config.yaml
model: "image classifier"
dataset: "microscope photos of single blood and bone marrow cells"
train_examples: 97085
image_size: 48
crop_scale_min: 1
horizontal_flip: true
rotation_deg: 10
targets: ["cell type", "smear"]
num_classes: [17, 2]
arch: "convnext"
isotropic: false
norm: "layernorm"
hidden_act: "relu"
mlp_ratio: 4
inner_norm: false
patch_size: [2, 2]
depths: [3, 3, 8, 3]
widths: [64, 128, 256, 512]
kernel_size: 7
mixing: "cutmix"
loss: "cross_entropy"
init: "trunc_normal_002"
residual_init: "none"
optimizer: "nadamw"
learning_rate: 0.0011
beta1: 0.8
beta2: 0.98
eps: 1e-08
max_grad_norm: 3.0
max_steps: 29500
batch_size: 128
epochs: 38.9
lr_schedule: "wsd_sqrt"
decay_fraction: 0.3
final_lr_fraction: 0.01
warmup_steps: 590
weight_decay: 0.1
Rows from block 8 of a small image classifier, named by matrix and row number. Rows with one number belong to one neuron. Each number is 500 + 25 x the weight over its row's rms, rounded and kept within 0 to 999. All counts start at 0. Numbers have three digits each.
After each neuron's rows are labels from the 100 images, of 14976, where the neuron reaches its highest value: "peak at" is the part of the image that holds the peak; "strongest on" is what is common among them. Only what is clearly more common there than usual is listed. The data: microscope photos of single blood and bone marrow cells.
# fc1: MLP up (model.blocks.8.mlp.fc1.weight, 1024x256), inputs 0-127
# fc2: MLP down (model.blocks.8.mlp.fc2.weight, 256x1024, transposed), outputs 0-127

fc1.558:466533482529471525493489502484476458472480546480480484523497507508526532519516472484506503482485456522507536518522457480530486454523503497501503494497516492481505489482457481486513517478530506486501504519491530479481495492468496516473490518500495494495476509522531450502512453536542518483532510497475532508450467547456540488517540514505491513517452469477482500477476501528536499490509
fc2.558:474511495495469557523492490519494510538497472552505501451510513505479509489487491484517506421480488457500532525517453474488498533494538519472486483537551505499479445519507485453472476527499499507477520475546511523495520530493474492536534500463511526511494524485501507534479494514532480525511531484474530495501547481508488525500530476450504540527564508508510452484536500468476459498456
peak at: bottom right
strongest on: cell type: erythroblast

fc1.14:517491481496504521564474525553482514504494487504493494531489477534501507514484533477507509512514485472510507499523532508505529478490528517473506504523530505555506524481489483489492527500473489494545493472558515460469540527451507530451529543522502480497515564527510549459495504499490539511509458508518504524532512490435511499502490505484488476489478516563513523462509483534500460515500
fc2.14:504522517569520511508472523515490453479448503481503473480435474513531533533530481482456463480464499485525519484500513485518542490498506510509487503516485505514544488488497471477504488503495499525538547531522461506505490464528508499498491492468468492503509519507479543476513481494513473514521495518496517503521465509492523510509491479516504510496483465525506456515481479531506546510499
peak at: top left
strongest on: cell type: blast; cell type: proerythroblast

fc1.711:541518490507448509529484478509489481468513464506550508546502511478496488511514515468513546502479496494501528534503511503414497495505476502492499491532492473484557515518513494486510493514531519532488460498525484479488548483496516499455499518519525527509465494520527462510474497475501495469496505499522514506499488504493501514503544493499483485515478541528527423505508508532547491523484
fc2.711:458503503479498487483551509494490526470498503509473547509481563503470509480510549497505448461535497469498513551518470513510515493517509536501479513454542494517501484492529523503521534528530481511472472476519500519533514497472472539516532470491523479464463447488487460463486505538503496497515536496565507493541471491467504486484468494501491499523486493460508548505535497497497475520507
peak at: top centre; top left
strongest on: cell type: lymphocyte

fc1.540:471466556503453512520481519485442486502481491503481492578473482507515478447478503431518500494463513506502538537576472506506495498510521489493528466485541484477459514480498507545517528486505523498509482516527520434473497505452478520480507525497532470532547536498499537491486518484476523509496478484489496532512530490490501499492493490487485498524485502541535508466527533522487485469502
fc2.540:509458511530531465513519501526528531480498460542471512569474516495501499477480463492485484534472512508494485522582509482469496482517528486543493510521475528497545517500508503456481469502484508482520487496539483537489494509529474515468501496495470485493469517512487508505520435472473462533476469495494523528529469520443484487508474482530422470471473519504495463507449471527511522492496
peak at: top left
strongest on: cell type: blast

fc1.206:455511490442516501535499496582474485487471539503516515545488503523480535481509493511494468497463509513511527518508498511489480507472493489565530489472528482499488512502501455523503490475530490510480455473534536496523499526461506545533517517450509523549491527471511498477521498512465548513489504492515487517479487510478503456477490537525481522479418522493496469491516523499477527450486
fc2.206:493501508484498444495539545455498492494513512505470516523480493528491500542489484520473526451498531526508518500486492496468562462471465465518510496494446494547473531487527494470520480532474513452506480462516479519539539495506493480482501503499509528470514475481524464512444463461491487506478504519529483513491510554483491502512480471492498492497445517514453476526468498512530496477501
peak at: bottom right; top left
strongest on: cell type: eosinophil; smear: peripheral blood

fc1.747:513515469484529494499546499521478464491539509515487478547495471499502474517513529522531502470433499503536517529528455500456465506499467467484508490522559463466499515490461489485506514529502520511507447467516510480497520477524577537499577494452483526473479532541483502511486476484477502501486432469525491508487487510508504494499516542520496510497521499553572494510506511506522489498505
fc2.747:505503533502456499523454516468448512474513516515433489528510504508514488493480470547513508493529527509508501486533493489501512490462488493523521515493472542516486502559511551553524525526502509531518458467489474463488442491492466481484486512460508513482517498473531494515501477496472526505508502537524491497514515486490477498512539542523528475514491555485522513528488479540531513482512
peak at: top centre; top left
strongest on: cell type: myelocyte

fc1.359:518475491512453467541547498506498442480464490506529480499498489489510523524501534510511492498515500471481510468488536514457494521481489520535504472491489519509545505452462476525500484488510518551498507445518522493504464496508503491465517528474490462534526486510526472429470540524501513498515516504524523498447495479506513511496477476532496494491481493530556507448482497472536491455497
fc2.359:477500501482487498477495531533486539472505488551534497495555548517452528514483532487513524486557467490555499549503487514456491515486539451502552522500525540480521488515488498489524461482509466469531490498477529548459455489477477529527493482516528537544509501511497522475560473490513530505520501480509501530504466497502513538529524499532495477514491512514521537473520525545481518524511
peak at: bottom left
strongest on: cell type: plasma cell

fc1.743:501514520476513495543473510443504534520491470472509487541492559518486492453520547478499516520497501511485474481492452486516511443513507520509485497547523488571481520506523502483498546502519447493474461529504499483479523491528488520479529492488481516480552544532529517505466483525526482442493528532522489476514503489503504518489474518498520476527513524557466497472467532530495467501508
fc2.743:532472482519515520478522505538533497506503502437544513491454537484499506457531559501463496520494463457531521472511503504518482495484546516508500515493511504453539483467492498477513499484500523462531545529508492549511514478519532563497512494495446457514498503503486523476474470480520496524524515498472516482460527474519503514510500489525508505486471425514449518487488526488490543474468
peak at: top centre; top left
strongest on: cell type: erythroblast

fc1.98:521560502486461459523525503486527508516523527508498478536541500516529488492494502464483471493460487505500469472497488457512507494487485506473495496496526476475531464498460502506468486554539497532500494504530498509424535509537470527511517499445547497506464494500523519502531580478520521478468504478485507538477480515502540481515522488552495487531495552465516477511496528540519518521511
fc2.98:514473536458480495512498526457444506510504511519507481489518516538484528462481494501557507458502503519510509524491444539510516536493493516512511493486491483488485492528479530467433478459473505526485504481513530552524489532493517529505455513440501507469528527477474445501512523494527508489491521527495531493487488530531490523526500502495466450530526515480464456486491535505515503456490
peak at: bottom right
strongest on: cell type: lymphocyte

fc1.141:513476496477489481504468491498465499484491483510513490501536472493487489523511514506502537511462489524515514509516501511475452483537525475440501479507485486518474530552451492481479497514483490511525507462546513500477532553507517529509512509519521513473519478510529508507497510472482509483485532506542465524492483459504516492494521484485509492517474504517510467489532514505459493559498
fc2.141:492496457541520503479517577524495510455483453490497471517447485488510560480519488508480486498521502472537507502487510479502518551528518523489505486485515500546505468497518480469492496483520496492502502470500469469518518452484530523511500491508515530501443494535471513482502490548469486541503521523512460441527488517549490521513488535520491548492482478504494548491504537508545490497502
peak at: top centre; top left
strongest on: cell type: lymphocyte; smear: peripheral blood

fc1.258:498501507505520482538506517513517486508486484483466534516513467533509522456482521493501499512481496474468542479490466484528525511464556520473507494487536515475487515465459509542460545503501450513518445486497520477481536569466480491487506517499503482545533522520528517498508564504495517489469439472525491465498441533497520502515461480521524497532510525554535450462521517526511508481503
fc2.258:468502509564522482515497539496514468484480489487501492525486471478530483530505506507469493534461470551499477487499522537479531509467514502482487498508501474501523515439473481485505477469490540481511499514538508518515531454494503473476561514479473514489520465493489558511512480509496486502468493483491526448524491480495522470490471470494450485495517485516528500513483489491514531491456
peak at: top left
strongest on: cell type: lymphocyte; smear: peripheral blood

fc1.514:512470506443511510475489473523493517516518474470456491492521453511463489482504482538513488533487485482477516510528511502483493496458456450486448482540551509527518505512528477500501496503511510480485444492506487517491558510481495483486465540443529497488520476494469501507547556510513499512511502531493492541517469476487532532504492544549479462518495506479485464502492479412536533476524
fc2.514:488494520479521486442546528523480467522461494500531485517514472530519467495523479488502511496516448484527489514560522502484507491479490473478523488491476514490522504476509502515522530485494482517489451552488494499464483501493443475452497485509506508494490508501484485488512496510507532490540485507540462549518532478458547478523501469507436487499482515494479513455496520533514520520526
peak at: top left; bottom right
strongest on: cell type: segmented neutrophil; smear: peripheral blood

fc1.572:459493460482528472506505479505462522457522452525523503481482524507500514512510502503492464507501543479532527517518518504509538503530506492453510550522492507483486484494462517487476511512544472509510486509505501484534466487479496496520503502467502479524510485463514457485486510482495466500524504522495481500477488511518485563529494527476512476500508497516490523484546521453514497498493
fc2.572:510503475521488518500526496518481499508517467508541512477475494475497513494496500515487474527479488508497481506503456450506498507522509495522487455544567527491454518504503478481474520457472501506477514552493514472482477480489546550548511516545473489516496502544475520448490502482508517495498463464510431481520547491528461507487518475478495546477562448495534491509494516435466472541486
peak at: top left
strongest on: cell type: plasma cell

fc1.81:498528529532458490472474506489488467478516499508512534491508488494487467512516517507544491526513461415489476490509512493437494541516512506549548473517496525514548499499494478486537484509528498544471528511475509490498540480513489502493495496485499488520490499533538537497462500487479497455525535558532480483495507508505516516467515439493510500503478552498538440520484514531490527518491
fc2.81:474518499532513484502515534538500506496477493512502500484497564453488546472515540522507479494494480468519450503478489519507509491544498533503471505497534490517534497474522491470554491483565518496465502501519514498557534494452524526542558509498499503518481465495462552484468510508499506536510521515542493435497501516497480488476455470459507548502510457485531533490524452483506478511468
peak at: top centre; middle left
strongest on: cell type: lymphocyte; smear: peripheral blood

fc1.542:520481519504535521486496482506468475483504486444469492517496499555457531475491512504512545458500466538466519491512532525482496487506451526478500488479528545505492494500533468469516486509541510499476489467505489523493523503480498505485482497515526507499559470487529473505482499465502509478499457519521448517502509481486541452471514486559506512544466508454503504509501493517495530511498
fc2.542:489452538554503550467482478480443508514548524499519561478530475485482484505501524436541517493486503539505498493503497559495517498513481502498519454515513504467507496508456477473533546467508501477492444547486510499495482461521510478456512493504466524505503504509501516486483536462494512504481487504510506531510448465556532475506503470515545494510538478490509485504485463481492525493500
peak at: bottom right; bottom left
strongest on: cell type: lymphocyte; smear: peripheral blood

fc1.608:474526520525502479511499479493459541477504494531482486537491534568495496462477516504519507517496535515494484527488485515507489493516518490500503503505496482529526511539460473519483478483490497518466484520476490474459460529432540514527525538489482478476532521530522516457483507515493519510550538482507471522468518468472517497491480503499506531544470528463509495492521520471474489527432
fc2.608:467555529482520518502516535490492469479505480452509495492508479490472474493542553489477471515507476439542475506441508478466480470513519516487507510468473478521536500495514494507532524468448491469458483482486522497545517475455503527510473509508495511555488466491458536504445507490499518503549519545477472503484471450528491531475484519515518522493484492485509497531501511538499539505486
peak at: top centre; top left
strongest on: cell type: lymphocyte; smear: peripheral blood

fc1.442:500480460503458515465459476499517482515496462503505491463452488543465528472488491514558522471504474528458481482479506570563531501506541467542482458477499504502479499451498513493543479499517498509517503462492442489515488520457518511459510525478478496528488495479536483481523473480479466493497479485519511476481466498522518526506504499499557516515513503480474506508517487477511515534454
fc2.442:502529472508528485515519518476530505462474536543467536525510472515484522534534444472468521549532519462512525497537499479443556489488481496487525497516497468545500526487474516511519461455462514495476492524486487503513510484520483473525563475525504533493509507520517463517492462535478501520513504485515517518497526533469474466488516556485524527490482523481460468510451485495480466505469
peak at: top right; bottom right
strongest on: cell type: lymphocyte

fc1.19:505502494467457492525487473491498498474439551524467517525503500491491512483515485478478470484522495490457477477477494505533533527495547500479486484468511518466498492509504468514470526512525495513523547538487502496498521550469506505511488486501519471518497471477510469494529505437494506507467502517492491499469488468513496479540498536520484491493500487476465496478503497411536476508504
fc2.19:503493529480475537477525480545476467440486497487452506461470472555500546491504477479517528522533531505454445504478487491470502508496517534483489495524487506526463467520500463501505525493497471490466505501529487496484475537497473466468420518487471527480495503496526496456510455543485489475514498517519512542467489496493521530536508500499492506553480535484522506485522506527477529504526
peak at: top left; bottom left
strongest on: cell type: lymphocyte

fc1.473:485517501503468498482538457534525502483505501545480532488521518486489522471504517506452473482454524477513466476512503543503500509518498479469514497464519538508490460472483504519483503450532470503534493532525512443518521490520499490507553526487506489551507522483504495450529474498490515538507515502539490505499497498484508519527504513544499411474496497508480494483533494498490535463487
fc2.473:528522502534541489487505503495484498474521485523477514551485524526534558466517493509537507484487486513456488495481494530544508561501525513471492529508528513525473500486498500467506501487552515552496457482519509503452479486489531506466530480474514522483498481512481477444500476536462500524470544510555498480501529508524501483533528520464501477502512479470475514479530506448545513522511
peak at: bottom right
strongest on: cell type: segmented neutrophil

fc1.9:504519535475544501527497455511508537438500502495492498497474528531512496501484504489493502505482481525506479470528498537454514503530521453519549439468510512480470498538471538473474526507487500487497489484476461423459475499481525489505522509519510509511516523510520477461460538445492509523526517471500476532485502535503498505495501496535520523495492506542521484466501459467513437507432
fc2.9:489515535501450482514525499514490491508523518505423510507482517468499468503492485490493548515507488493507520527487463503511476470530482496528484520489484516480473474483553503512516502513528474467528497474541517504464492526519502499484508534482515457501503514501493489491479514514489494506468511526507492523487493529468544519518519498460520528441503518514498518498465493515495495528528
peak at: top right
strongest on: cell type: plasma cell; cell type: promyelocyte

fc1.677:511481510516527509539487489513489466512472487502486510480509530468505513534546507523465477477506523506490488478564511523431494503496482501474531506465499576491478483504512419470516544554498483511546487500492479543459496501525517482502505487515495505551501476563511473470499526467523478522520485471481472499520477502456485501522467517508506437489514502514512526479524504496539499476481
fc2.677:524423503535511523470540514502504516498485521500489542508470494534528492507466476482507478506473535526482515465530527526512504493536501502452505513507473479466478538504504489482516547489489470498492486510505487514519470459519464474494533530454454489475496504450486476488465496469491509497502452529509509528550512496569484487482532481542490477461481482528495444473476502486510529489510
peak at: bottom right
strongest on: cell type: band neutrophil

fc1.37:513491502508549506512545470476510476522483463460487472502484540503481529476536493516483526476502517491440482491523508510505494453491483481517504486510488517505499500497530480517531579486518507491473462432500490488509490498510532522484518501476482492543499490477502484487516504503529493490530503499490525511547470486475513499511462474458550487515504507513482495506484526444514539519516
fc2.37:454464526511536524486540529482512509452492520488547514491457498494523500498508542534490475541469466528533503464513507509525479512473493504545511502503457500492539444478483493567510500542506461525497531523572508536521459469485468499507507542530489471488492510444481486522518505494512468485513539521482478438450506508529486471495503470498509521501491501518502526485504441486513498475464
peak at: bottom left
strongest on: cell type: promyelocyte

fc1.566:538471536523452507505491512537433520498493466476595514508509489519501501524501509509495457545497504476485495523496507501511511520496480491450497472484515538515449523511492538510496462476421489492492470518490541431562499517436526509511484504506520500481487524519505545495471494502472535515465486510497516484500484503513508498522524530496513487472532494490484521484532496562492471476496
fc2.566:479457518462524513488523532475500479470479500481539526488470525458521482514515534517501488512482471488500547501477527554517479465533473546513539470487504480507540503512510514489478500510515451479491502519533489509521529501497486530462483518491487470498489483426509482524531546516528521522496517489474460504497448529508517480526456485540512528514521528489503534513495490526515484520476
peak at: bottom left; top left
strongest on: cell type: promyelocyte

fc1.700:498545475497490530514471504435496465491514489502488489457510521526499534515503492481505496496485478469473510464462495496515556482557480535500513498517513465491489516502492492514488529506462534524465503513524511496473561492491510517499506505468515489499483485487470478505509502524573515437543492519432442529516526541514526487508469533515479487516456512496514503480528499528579519532468
fc2.700:469460511457496510532532513523510472535572525461500560505522498502497515487502500515504485502527504503477501544505490503518507516464477527492525451491506448534462495483484501504454471501532479502519509472554524494467524523489482481492514518504515501493537483460454502495525530508520538512506461490520504531538524472544505511503500510501455535505497491488483463492529539426486477483484
peak at: bottom right
strongest on: smear: peripheral blood

fc1.521:526520494469499471507523456520495541461520511481505544510524509479535475480513504500533507543468532468488503497509528517462517529479527478507475477515523507510494546486475450532522485489503495483501472489527464491533528544501539508535502533498490459524528533518439481491497536487469483527537516532501497489468491510497491524481494560535492488513460506496533490436475501499534500510504
fc2.521:514470509491501491488481528463481488464544523467462510479526509540496477527505504458513529476480502516513511445532481479483503492470478507510514428481488504483497525551471509511511473511470515483523474508535475510506497502477488505485479512489494520502474538475517506525527524451478521508494479512522536501481508517504507519496471490506490487522522520496501509551501475508541512494488
peak at: top left
strongest on: cell type: eosinophil; smear: peripheral blood

fc1.323:490530510507488531526460484488505483503505476535482501525482455513447491433482508483470524532510496502444498489499524513523489519479501511503494520495567507491514499528507530529527556496547483485508499496510545467513499501482514487524520490471531475475507517514495561498469460514473514509528501456526461510485502510504515484507479536526511484493522530499485518503539459512458469479483
fc2.323:499469503480546486460504515518515529505498498490549507474479510505488497470525494496485515497526522471556548488513523484498492511465522528532509487470481502492536499503527517497514529495477534474515517485477476510486548485531487567473484523463477459481541545489489505532529478506547522504560498499508515505536490500495496478453530514513428457486469462544495505506504504505524531494493
peak at: bottom right
strongest on: cell type: band neutrophil