config.yaml
kernel_size: 7
mixing: "cutmix"
final_lr_fraction: 0.01
Rows from block 14 of a small image classifier, named by matrix and row number. Rows with one number belong to one neuron. Each number is 128 + 24 x the weight over its row's rms, rounded and kept within 0 to 255. All counts start at 0. Numbers have three digits each. After the name is the row's rms in percent of the matrix's.
Before each neuron's rows are labels from the 100 images, of 14976, where the neuron reaches its highest value: "responds to" is what is common among them. Only what is clearly more common there than usual is listed. The data: microscope photos of single blood and bone marrow cells. In brackets: how many of the 100.
# fc1: MLP up (model.blocks.14.mlp.fc1.weight, 2048x512), inputs 192-255
# fc2: MLP down (model.blocks.14.mlp.fc2.weight, 512x2048, transposed), outputs 192-255

responds to: cell type: segmented neutrophil (63); smear: peripheral blood (56); cell type: band neutrophil (35)
fc1.12 117:156109193126127133102110115155111128135133095126143123114101134128152123191109113150118123195131113111191098086122151165141137124138141165126126132099132159113148114154077094132117117115146113
fc2.12 119:131063119104089167101123123144124096154096127186136108176106149140157117124130151107119110128121158111154087143122132125135119100112120137126116107141131131136138114097124091111136101132101124

responds to: cell type: plasma cell (40)
fc1.235 112:126115127175093177125111126124179151109149115114122149079127135116136106120110097119133127098145106153139087152141145134103127145103154122129116114107078115104078126176125108071158122145132138
fc2.235 119:175190094166153144134102149141129156102138126089130105152150131168167145104106116126120116101160138147143126142125119140100147110071105178105158130151136135119146157136128097124150120130116147

responds to: cell type: promyelocyte (73)
fc1.398 105:136134170145111140160145138088167141111137113132094155131099115164159104161070136133136104131114125068126164104103123154111135100075155139138119125138050148128127106149065105070150090114167131
fc2.398 105:109152142152132112134072139137135101084156141102126185149173144175187136156128129116147137099138144134153129180154128149120113112070110124132140128137121115131127114181118107085144121074103130

responds to: cell type: plasma cell (92)
fc1.546 103:170148125150144122140136134136138136157110084123114145139116117144151140132146154127115124140117118072111105110102168155117122140136064124094118137137126139102137146151121144159102192100124091
fc2.546 116:125099087101101094119155124107084111129137144137127129142154095114151124132089130134195093128137198112167142147124128101123073128081134146105122138140163141078154121094133159147143074149102153

responds to: cell type: segmented neutrophil (46)
fc1.380 122:132041113138122136151133116151118170091123137127132131139125139137140120123166143121140111087110126141121126143120105118123120140085148117135170101146134105153114132139117084147132118159082118
fc2.380 105:130152115150098121170090131161133148161125113134126143124149134103132150109110108140115143148148136130133096083147135097162109136127101139134106138116125126122159132136146107148117119151124142

responds to: cell type: myelocyte (59)
fc1.329 105:118137132126101172145170101113130140088133137114139138123167151078154129146125114144160119132117146148104156121109133167135146141128141155107128121134142128130133140174098095140128073117134138
fc2.329 098:084111144149119111108120104159116126157132132108189115127072123117155109110119137091136113126139117119085136136116127124135167135163106092132166129092157148123154142132108111128155108135135163

responds to: cell type: band neutrophil (71)
fc1.42 109:092143124124165147152125152106148166116093157137090154124138170088138118135130127091132103128135170173112147095133161109136117208160136131073149090130149142144119146167119112126119119102136166
fc2.42 109:178159132155152140111148146120156124103109115127140148125098151103146111125147112088131172142124174122131137116149107137141094131108160139139083094154118147171128159165129094153094131167092104

responds to: cell type: band neutrophil (40)
fc1.337 104:139136117141134107130145137104158121164112147103169131109146140116119151116150096147137110101105194108148100135127098134107156149138078101090127160113110143136147167125136191121124129107132100
fc2.337 106:121131126129139106145109169099159148105146149086097137121146116155131129127093152146130151085138140123138116108097131115108139110102158120113117144082129141082089140144125127142115114091131136

responds to: cell type: segmented neutrophil (89)
fc1.592 101:130118115119116132110111086174136137112142134135160119119157115105149126107139112148103104109147151152129106158100152135124151175154109163141112140161134113086111156112139141097138088131171083
fc2.592 096:102123145137112130175162102107168106161099097095153086116126105132129183136113114109162139145140134135080146149110116098134139090073086153139144176115115147149126147115122127095140090090121142

responds to: cell type: plasma cell (29); cell type: artefact (25)
fc1.72 103:120111101140117176083147140141131186132096130123138115131105155191133098145152131141147115181122092095145104088148135120087152127126123181107103129133123127118153127131130162121127151158129162
fc2.72 097:114087131127124084100175102137117091167140154162103090154133165132166100096113108156113121107151132137102132130140120134071143131136110132129149091140109109146133093122125157112114100131157190

responds to: cell type: plasma cell (70)
fc1.109 100:159159134129124135107075129124129135146117094148114113153088107169109125133089135169130110180133143098123144076100122145116171151105079116141154102144131136082097128131109154144127131144134131
fc2.109 097:122131152146109117110103108180150103164150171130095116151105160162137142134129125110123113152114119168166107108142105122145137109151108112149155100121124121171105176119134161122114100132134145

responds to: cell type: platelet (100); smear: peripheral blood (100)
fc1.351 108:124143099114115137116139106119176137165131113107085147117144124155123142166098112122116143165123166148136121145114132112105215127114114105132153153113142117135145130145141103149133120163174125
fc2.351 138:118111109110140121143164083076120117195116137071112097150097134146147117118090171075110115146110091136117126133100107186119131088091117124122111118121156134096137116122120145113148087132105124

responds to: cell type: artefact (40)
fc1.287 113:106110100156152133104112153169138172098123119128104148132119119186118116152140136154136071098177129129156116146073145128113149119178143107126123123130160111103138155162117134131149083144139153
fc2.287 129:115151159125151109088122114110131135176108128100074107118109156153136162130079099113130126125123150121142143181128147125141157130112164158131122124126129112115113147161123147107132127102122127

responds to: cell type: band neutrophil (59)
fc1.748 112:134173124138117144166121148132112124131060153128119168085170113110130126167126115108125129203107116135124122094132132133119108158135128151120120097103139097158125088150135119172110107115115171
fc2.748 111:091166111131149129128100143153162087092128137032144121124126109117130102171131107134094156134125143153126139110121144115147128114115102147142168156121146111109124185168114141162140136140150115

responds to: cell type: band neutrophil (49); cell type: segmented neutrophil (46)
fc1.137 097:101126129133161132120127147102131140094109141124099163132167180091113134124124123103165113096148117126131128149097150134132129142122125142121132117114092113149095085165095082109134101136116127
fc2.137 098:122160130131136130104112153087202118128116129097166126148148145122143146151134158110125147127111171123093154139114090144144150094068145144143115110140135148130091120137150138114080125103169116

responds to: cell type: artefact (75)
fc1.694 106:125148166087114131120136137136152130156112137079122111139095099104120119160124089133103126143106128109110126118142119129091101116118157155134136094101119125139109138131046162150179155124130128
fc2.694 112:146149143178107097142131130129125140124172144087101081168108135165118114127092116127107121143132071074106127102167104100147180114143132124162122151137128148094125137124144116103131102124115150

responds to: cell type: platelet (100); smear: peripheral blood (100)
fc1.479 107:131127111132112108134107088114161111163112143138096151113166083129131120128139113104105146123148155152102112156129162132122192131120107126147137147095159115118158153141138074178133102150147113
fc2.479 129:140117116112141120131166098076125116201138126068116108143107170137135140117108186080092101153098090144105101141120120177113134082099122122116096127121149143102117122122123139088134120132092126

responds to: cell type: plasma cell (93)
fc1.90 114:140116117083124182116090117106120129129104118117131117128108120139144126126112160164123150181117134098165147136131107116136154105139082139150156122100126174161129164121128135138113135148138144
fc2.90 122:158083113088088172107117107071080105122135088164126126150138114149119139110175149115150094140133116134147118100081129086149090091113159152129103147130152104148124122105118112143145131133110142

responds to: cell type: platelet (26)
fc1.178 109:140132149121075114140108126133135149092136128138128168119110116082123131130120112112120138120169155130117124132138147132140172123149124163106126134092128122127133127161125086113147141095100123
fc2.178 113:103073146114172183107107090135127147143115096144125118134112140124122077116117148125119117096147113115143146141081139152134130146117133119109127121120137133133148133130119198131124101147138115

responds to: cell type: platelet (55); smear: peripheral blood (55)
fc1.474 105:122163097143171112112135134111146131122100119132090116142097155086152143126126142143136125117141161105129149134133133139072180159159146127127100121109102110122167084129093155170104146101135135
fc2.474 103:127114139131126159118128157119092145139126147162125119101130122124142188136125105097130106116124134160160136143134126134116126132148159132159134122111136105102131093145179128175113160122150131

responds to: cell type: artefact (98)
fc1.621 101:144099215123142109157086123157114138157117138099117100125125091076136107106140150189123115089140149096147126125134136159147175150085125143150129130147149145109152162123105176101130128147147114
fc2.621 110:149133133108100169139130166162115147098142116117117141129104167098115125119148119097135150100065130141136116128178091126147146144154097146181152130149139118120153168137072141108087126138120113

responds to: cell type: erythroblast (50)
fc1.655 097:138149124129139137117070119135113107109153116100103124085137163151101118139105110134103073151135160123139123067116155122112133109104124146138113186127135148134118112159140102111167138117156120
fc2.655 094:148124144107146109145127115102189154123152153116132129154106143113156102137189162140145116093113160104108103138156178149090112137116103162128137145130120109160168099127098121163114117112123150

responds to: cell type: platelet (100); smear: peripheral blood (100)
fc1.599 109:111145180087102116058122127135131117161134096138121139136141111129151134166106129150107138191144154104089099141119178123116238101149123140110166123113145136108171176132128161128134129125169107
fc2.599 119:113142100135144111141127120102126120173120144099102071171093142149133144125081181108125095107109098152131150134131116157112144059098156129093137145110131089079136106122135133112139116130142114

responds to: cell type: myelocyte (65)
fc1.692 103:137115155130132112178167112125105163066127138112110152117119138090160135157128121119158147176161168137115109096105126168157122163162150118105129165155110125066183104131133122171104113108119110
fc2.692 098:138053180105104122140139117160145132145129148132142123150091123138145122149144140118145144154134136153110132128118111126177143158150128084123121121098174126109120123095137142175110081135120144

responds to: cell type: artefact (80)
fc1.41 106:116161169137133107145156134166138144123118160130149133130131141131156134079137124166107136103164156065132115150133130125130170144085132151106132114127073092095115142136151162110117124148120132
fc2.41 103:083091161126158137115169114099123148121111123129107169140128123125142086094139112125121160150125104125114142118174125100071148104130149138186161137141130133166121105125120147136134116107128105

responds to: cell type: erythroblast (65)
fc1.463 101:133134131098169117108137139156113117121111038087083145092146167174144095123144137109153122155187156151134106139141140123096134154137095131102142078078118146154123147152125128066139118105147156
fc2.463 099:144153189147124154107135134179156095128092118106119122109104131128125121143142128148137158189144157124145145109142123200140118125123114089186153098133102168184088135135149117158079153101132123

responds to: cell type: myelocyte (61); cell type: promyelocyte (31)
fc1.210 102:152132175163128135144125131158129118079127093110136148151134144097133128110106165163138128120121139121096120125117129155138137139118116124094150141126124115106130144134093152139113136109124102
fc2.210 096:110086123093090112129161076118123120155123134114107145122131104116117115121137149151115097159153125121132114098128128120125131112115129125135145114113164156110125138151101187130145092127115126

responds to: cell type: promyelocyte (58); smear: peripheral blood (49); cell type: myelocyte (29)
fc1.161 097:119153127173096118128145120129155088137119081109096116137118109133138154116120141130090124120135154125115117144136140125145124105146110119127128182117096111148147149133102082152129155142147132
fc2.161 093:166136126153142133135104114146124123116129126127110151152147133136140133160143133069107107131136117120135131110105136151127100100093140113180124103139130113112138117144121118108134151110112130

responds to: cell type: plasma cell (84)
fc1.175 096:153106104157122125086119115142101119100126092106123105132112120164120124146162122132148145163164092133169119153148121106090122123128089108145130162115110123096147155123139131122172168132118118
fc2.175 098:155099118107116148162181139106108111179122139136156120159155111114081092086090187131116096139115168134157106140089085046158105071117163156130118115129102113110138128098114186124118098138143130

responds to: cell type: artefact (26)
fc1.153 105:133107113109122128100088124154102133103123089152103148123108180137125122132142128148173099126138142094125137153141148126145137121125119147133156099102148115128131127114111102095127111116130117
fc2.153 111:107158152101129123107146104168091154127063138136146116154149117114138137137154137127127144151170080141110114122114146108138153116173116126143151076109102109144123185110144098129111161105103114

responds to: cell type: band neutrophil (53)
fc1.563 108:108139115100125145154132080125174088129095136154140176147135164107145094121163133109125125116117135100142116103137138123136124135178141132096106123105121118135132132145140148094136147124124117
fc2.563 102:139164104118165149127112141143160116099073111099129149109131117138133086147113157135108145105106128131091103163163132118138145105125146115100092125173162128190116134162094099146161100120109069

responds to: cell type: myelocyte (40)
fc1.231 106:134135156111114143132111066124118145088135125134137168137141129096176142096119171113074100134124159143106174110121119103111107150131132140145166116130171133163083141116097118145129110146116144
fc2.231 101:116100183121112103111169089130128099173102102128107125118082121121117116105090099158115132156119136145144118146108112141102118100136119123167171117117127126098154143123122113147141096137118109

responds to: cell type: myelocyte (86)
fc1.635 103:106184132115061128147142114209147162083114134118137144085158134129136123124080122120133123134146157143120091119121096148121161172144107138111122123100105116095114118159117133165098150152113080
fc2.635 097:131087128088102132142148145192135158155135140104130125096100135123149142166128114103123130127116140165126158109129086155128116161127164116171124135175171125108094166121118127143100087109115131

responds to: cell type: band neutrophil (28)
fc1.519 107:165110130114119135096143147083132151128173130125163134147038124118119132122125149178135111133130156102125107091137120200121166108091160118124145100148144166134106112144105091132116115119106106
fc2.519 108:171157089116134109175131152090162144116115116109134145178121158109117157120120099084153107112119171103103130132100168136118091089095098118113153150096133129091126124125122154139150109140130116

responds to: cell type: band neutrophil (36); cell type: promyelocyte (36)
fc1.509 116:117142122115115115128124139130145120128099116108112174125099158147120112123126134109104096114153108114141124132070129140111115091122159143122101131118127144166121102127140129104167119096131148
fc2.509 126:137202093158157113123059111107132162156142136110146114138122131121139128156087141149094130109123176128139139135166141142124156124116117128145143133127102147109126137142092118123132156126171131

responds to: cell type: myelocyte (51)
fc1.120 103:103115119120107138141073151167119139102114155118092112139134142144143113104170160145140062118120135133128067131107137150104147139125145108118136116106161119133182136128056119087116084098148101
fc2.120 100:095115182129157125096119137124069111158130145136137157124115139136076152092114131133155163138120148129142121124087131119140134126114120124103122139087132142093130133093106108157131145126134122

responds to: cell type: segmented neutrophil (79)
fc1.716 096:101149120144107169146132092132146167084143138132131111110149129132127115139147120159128113099134123081130094112104179128095157137089083160141182123117142091146121107141103167169115129142125136
fc2.716 088:124142123122097150148114125120102111118185067113155108130138118148158118151121120100161146109142134154152110110099131117187151113152186136151133166134134123090104105110126115128143127146157180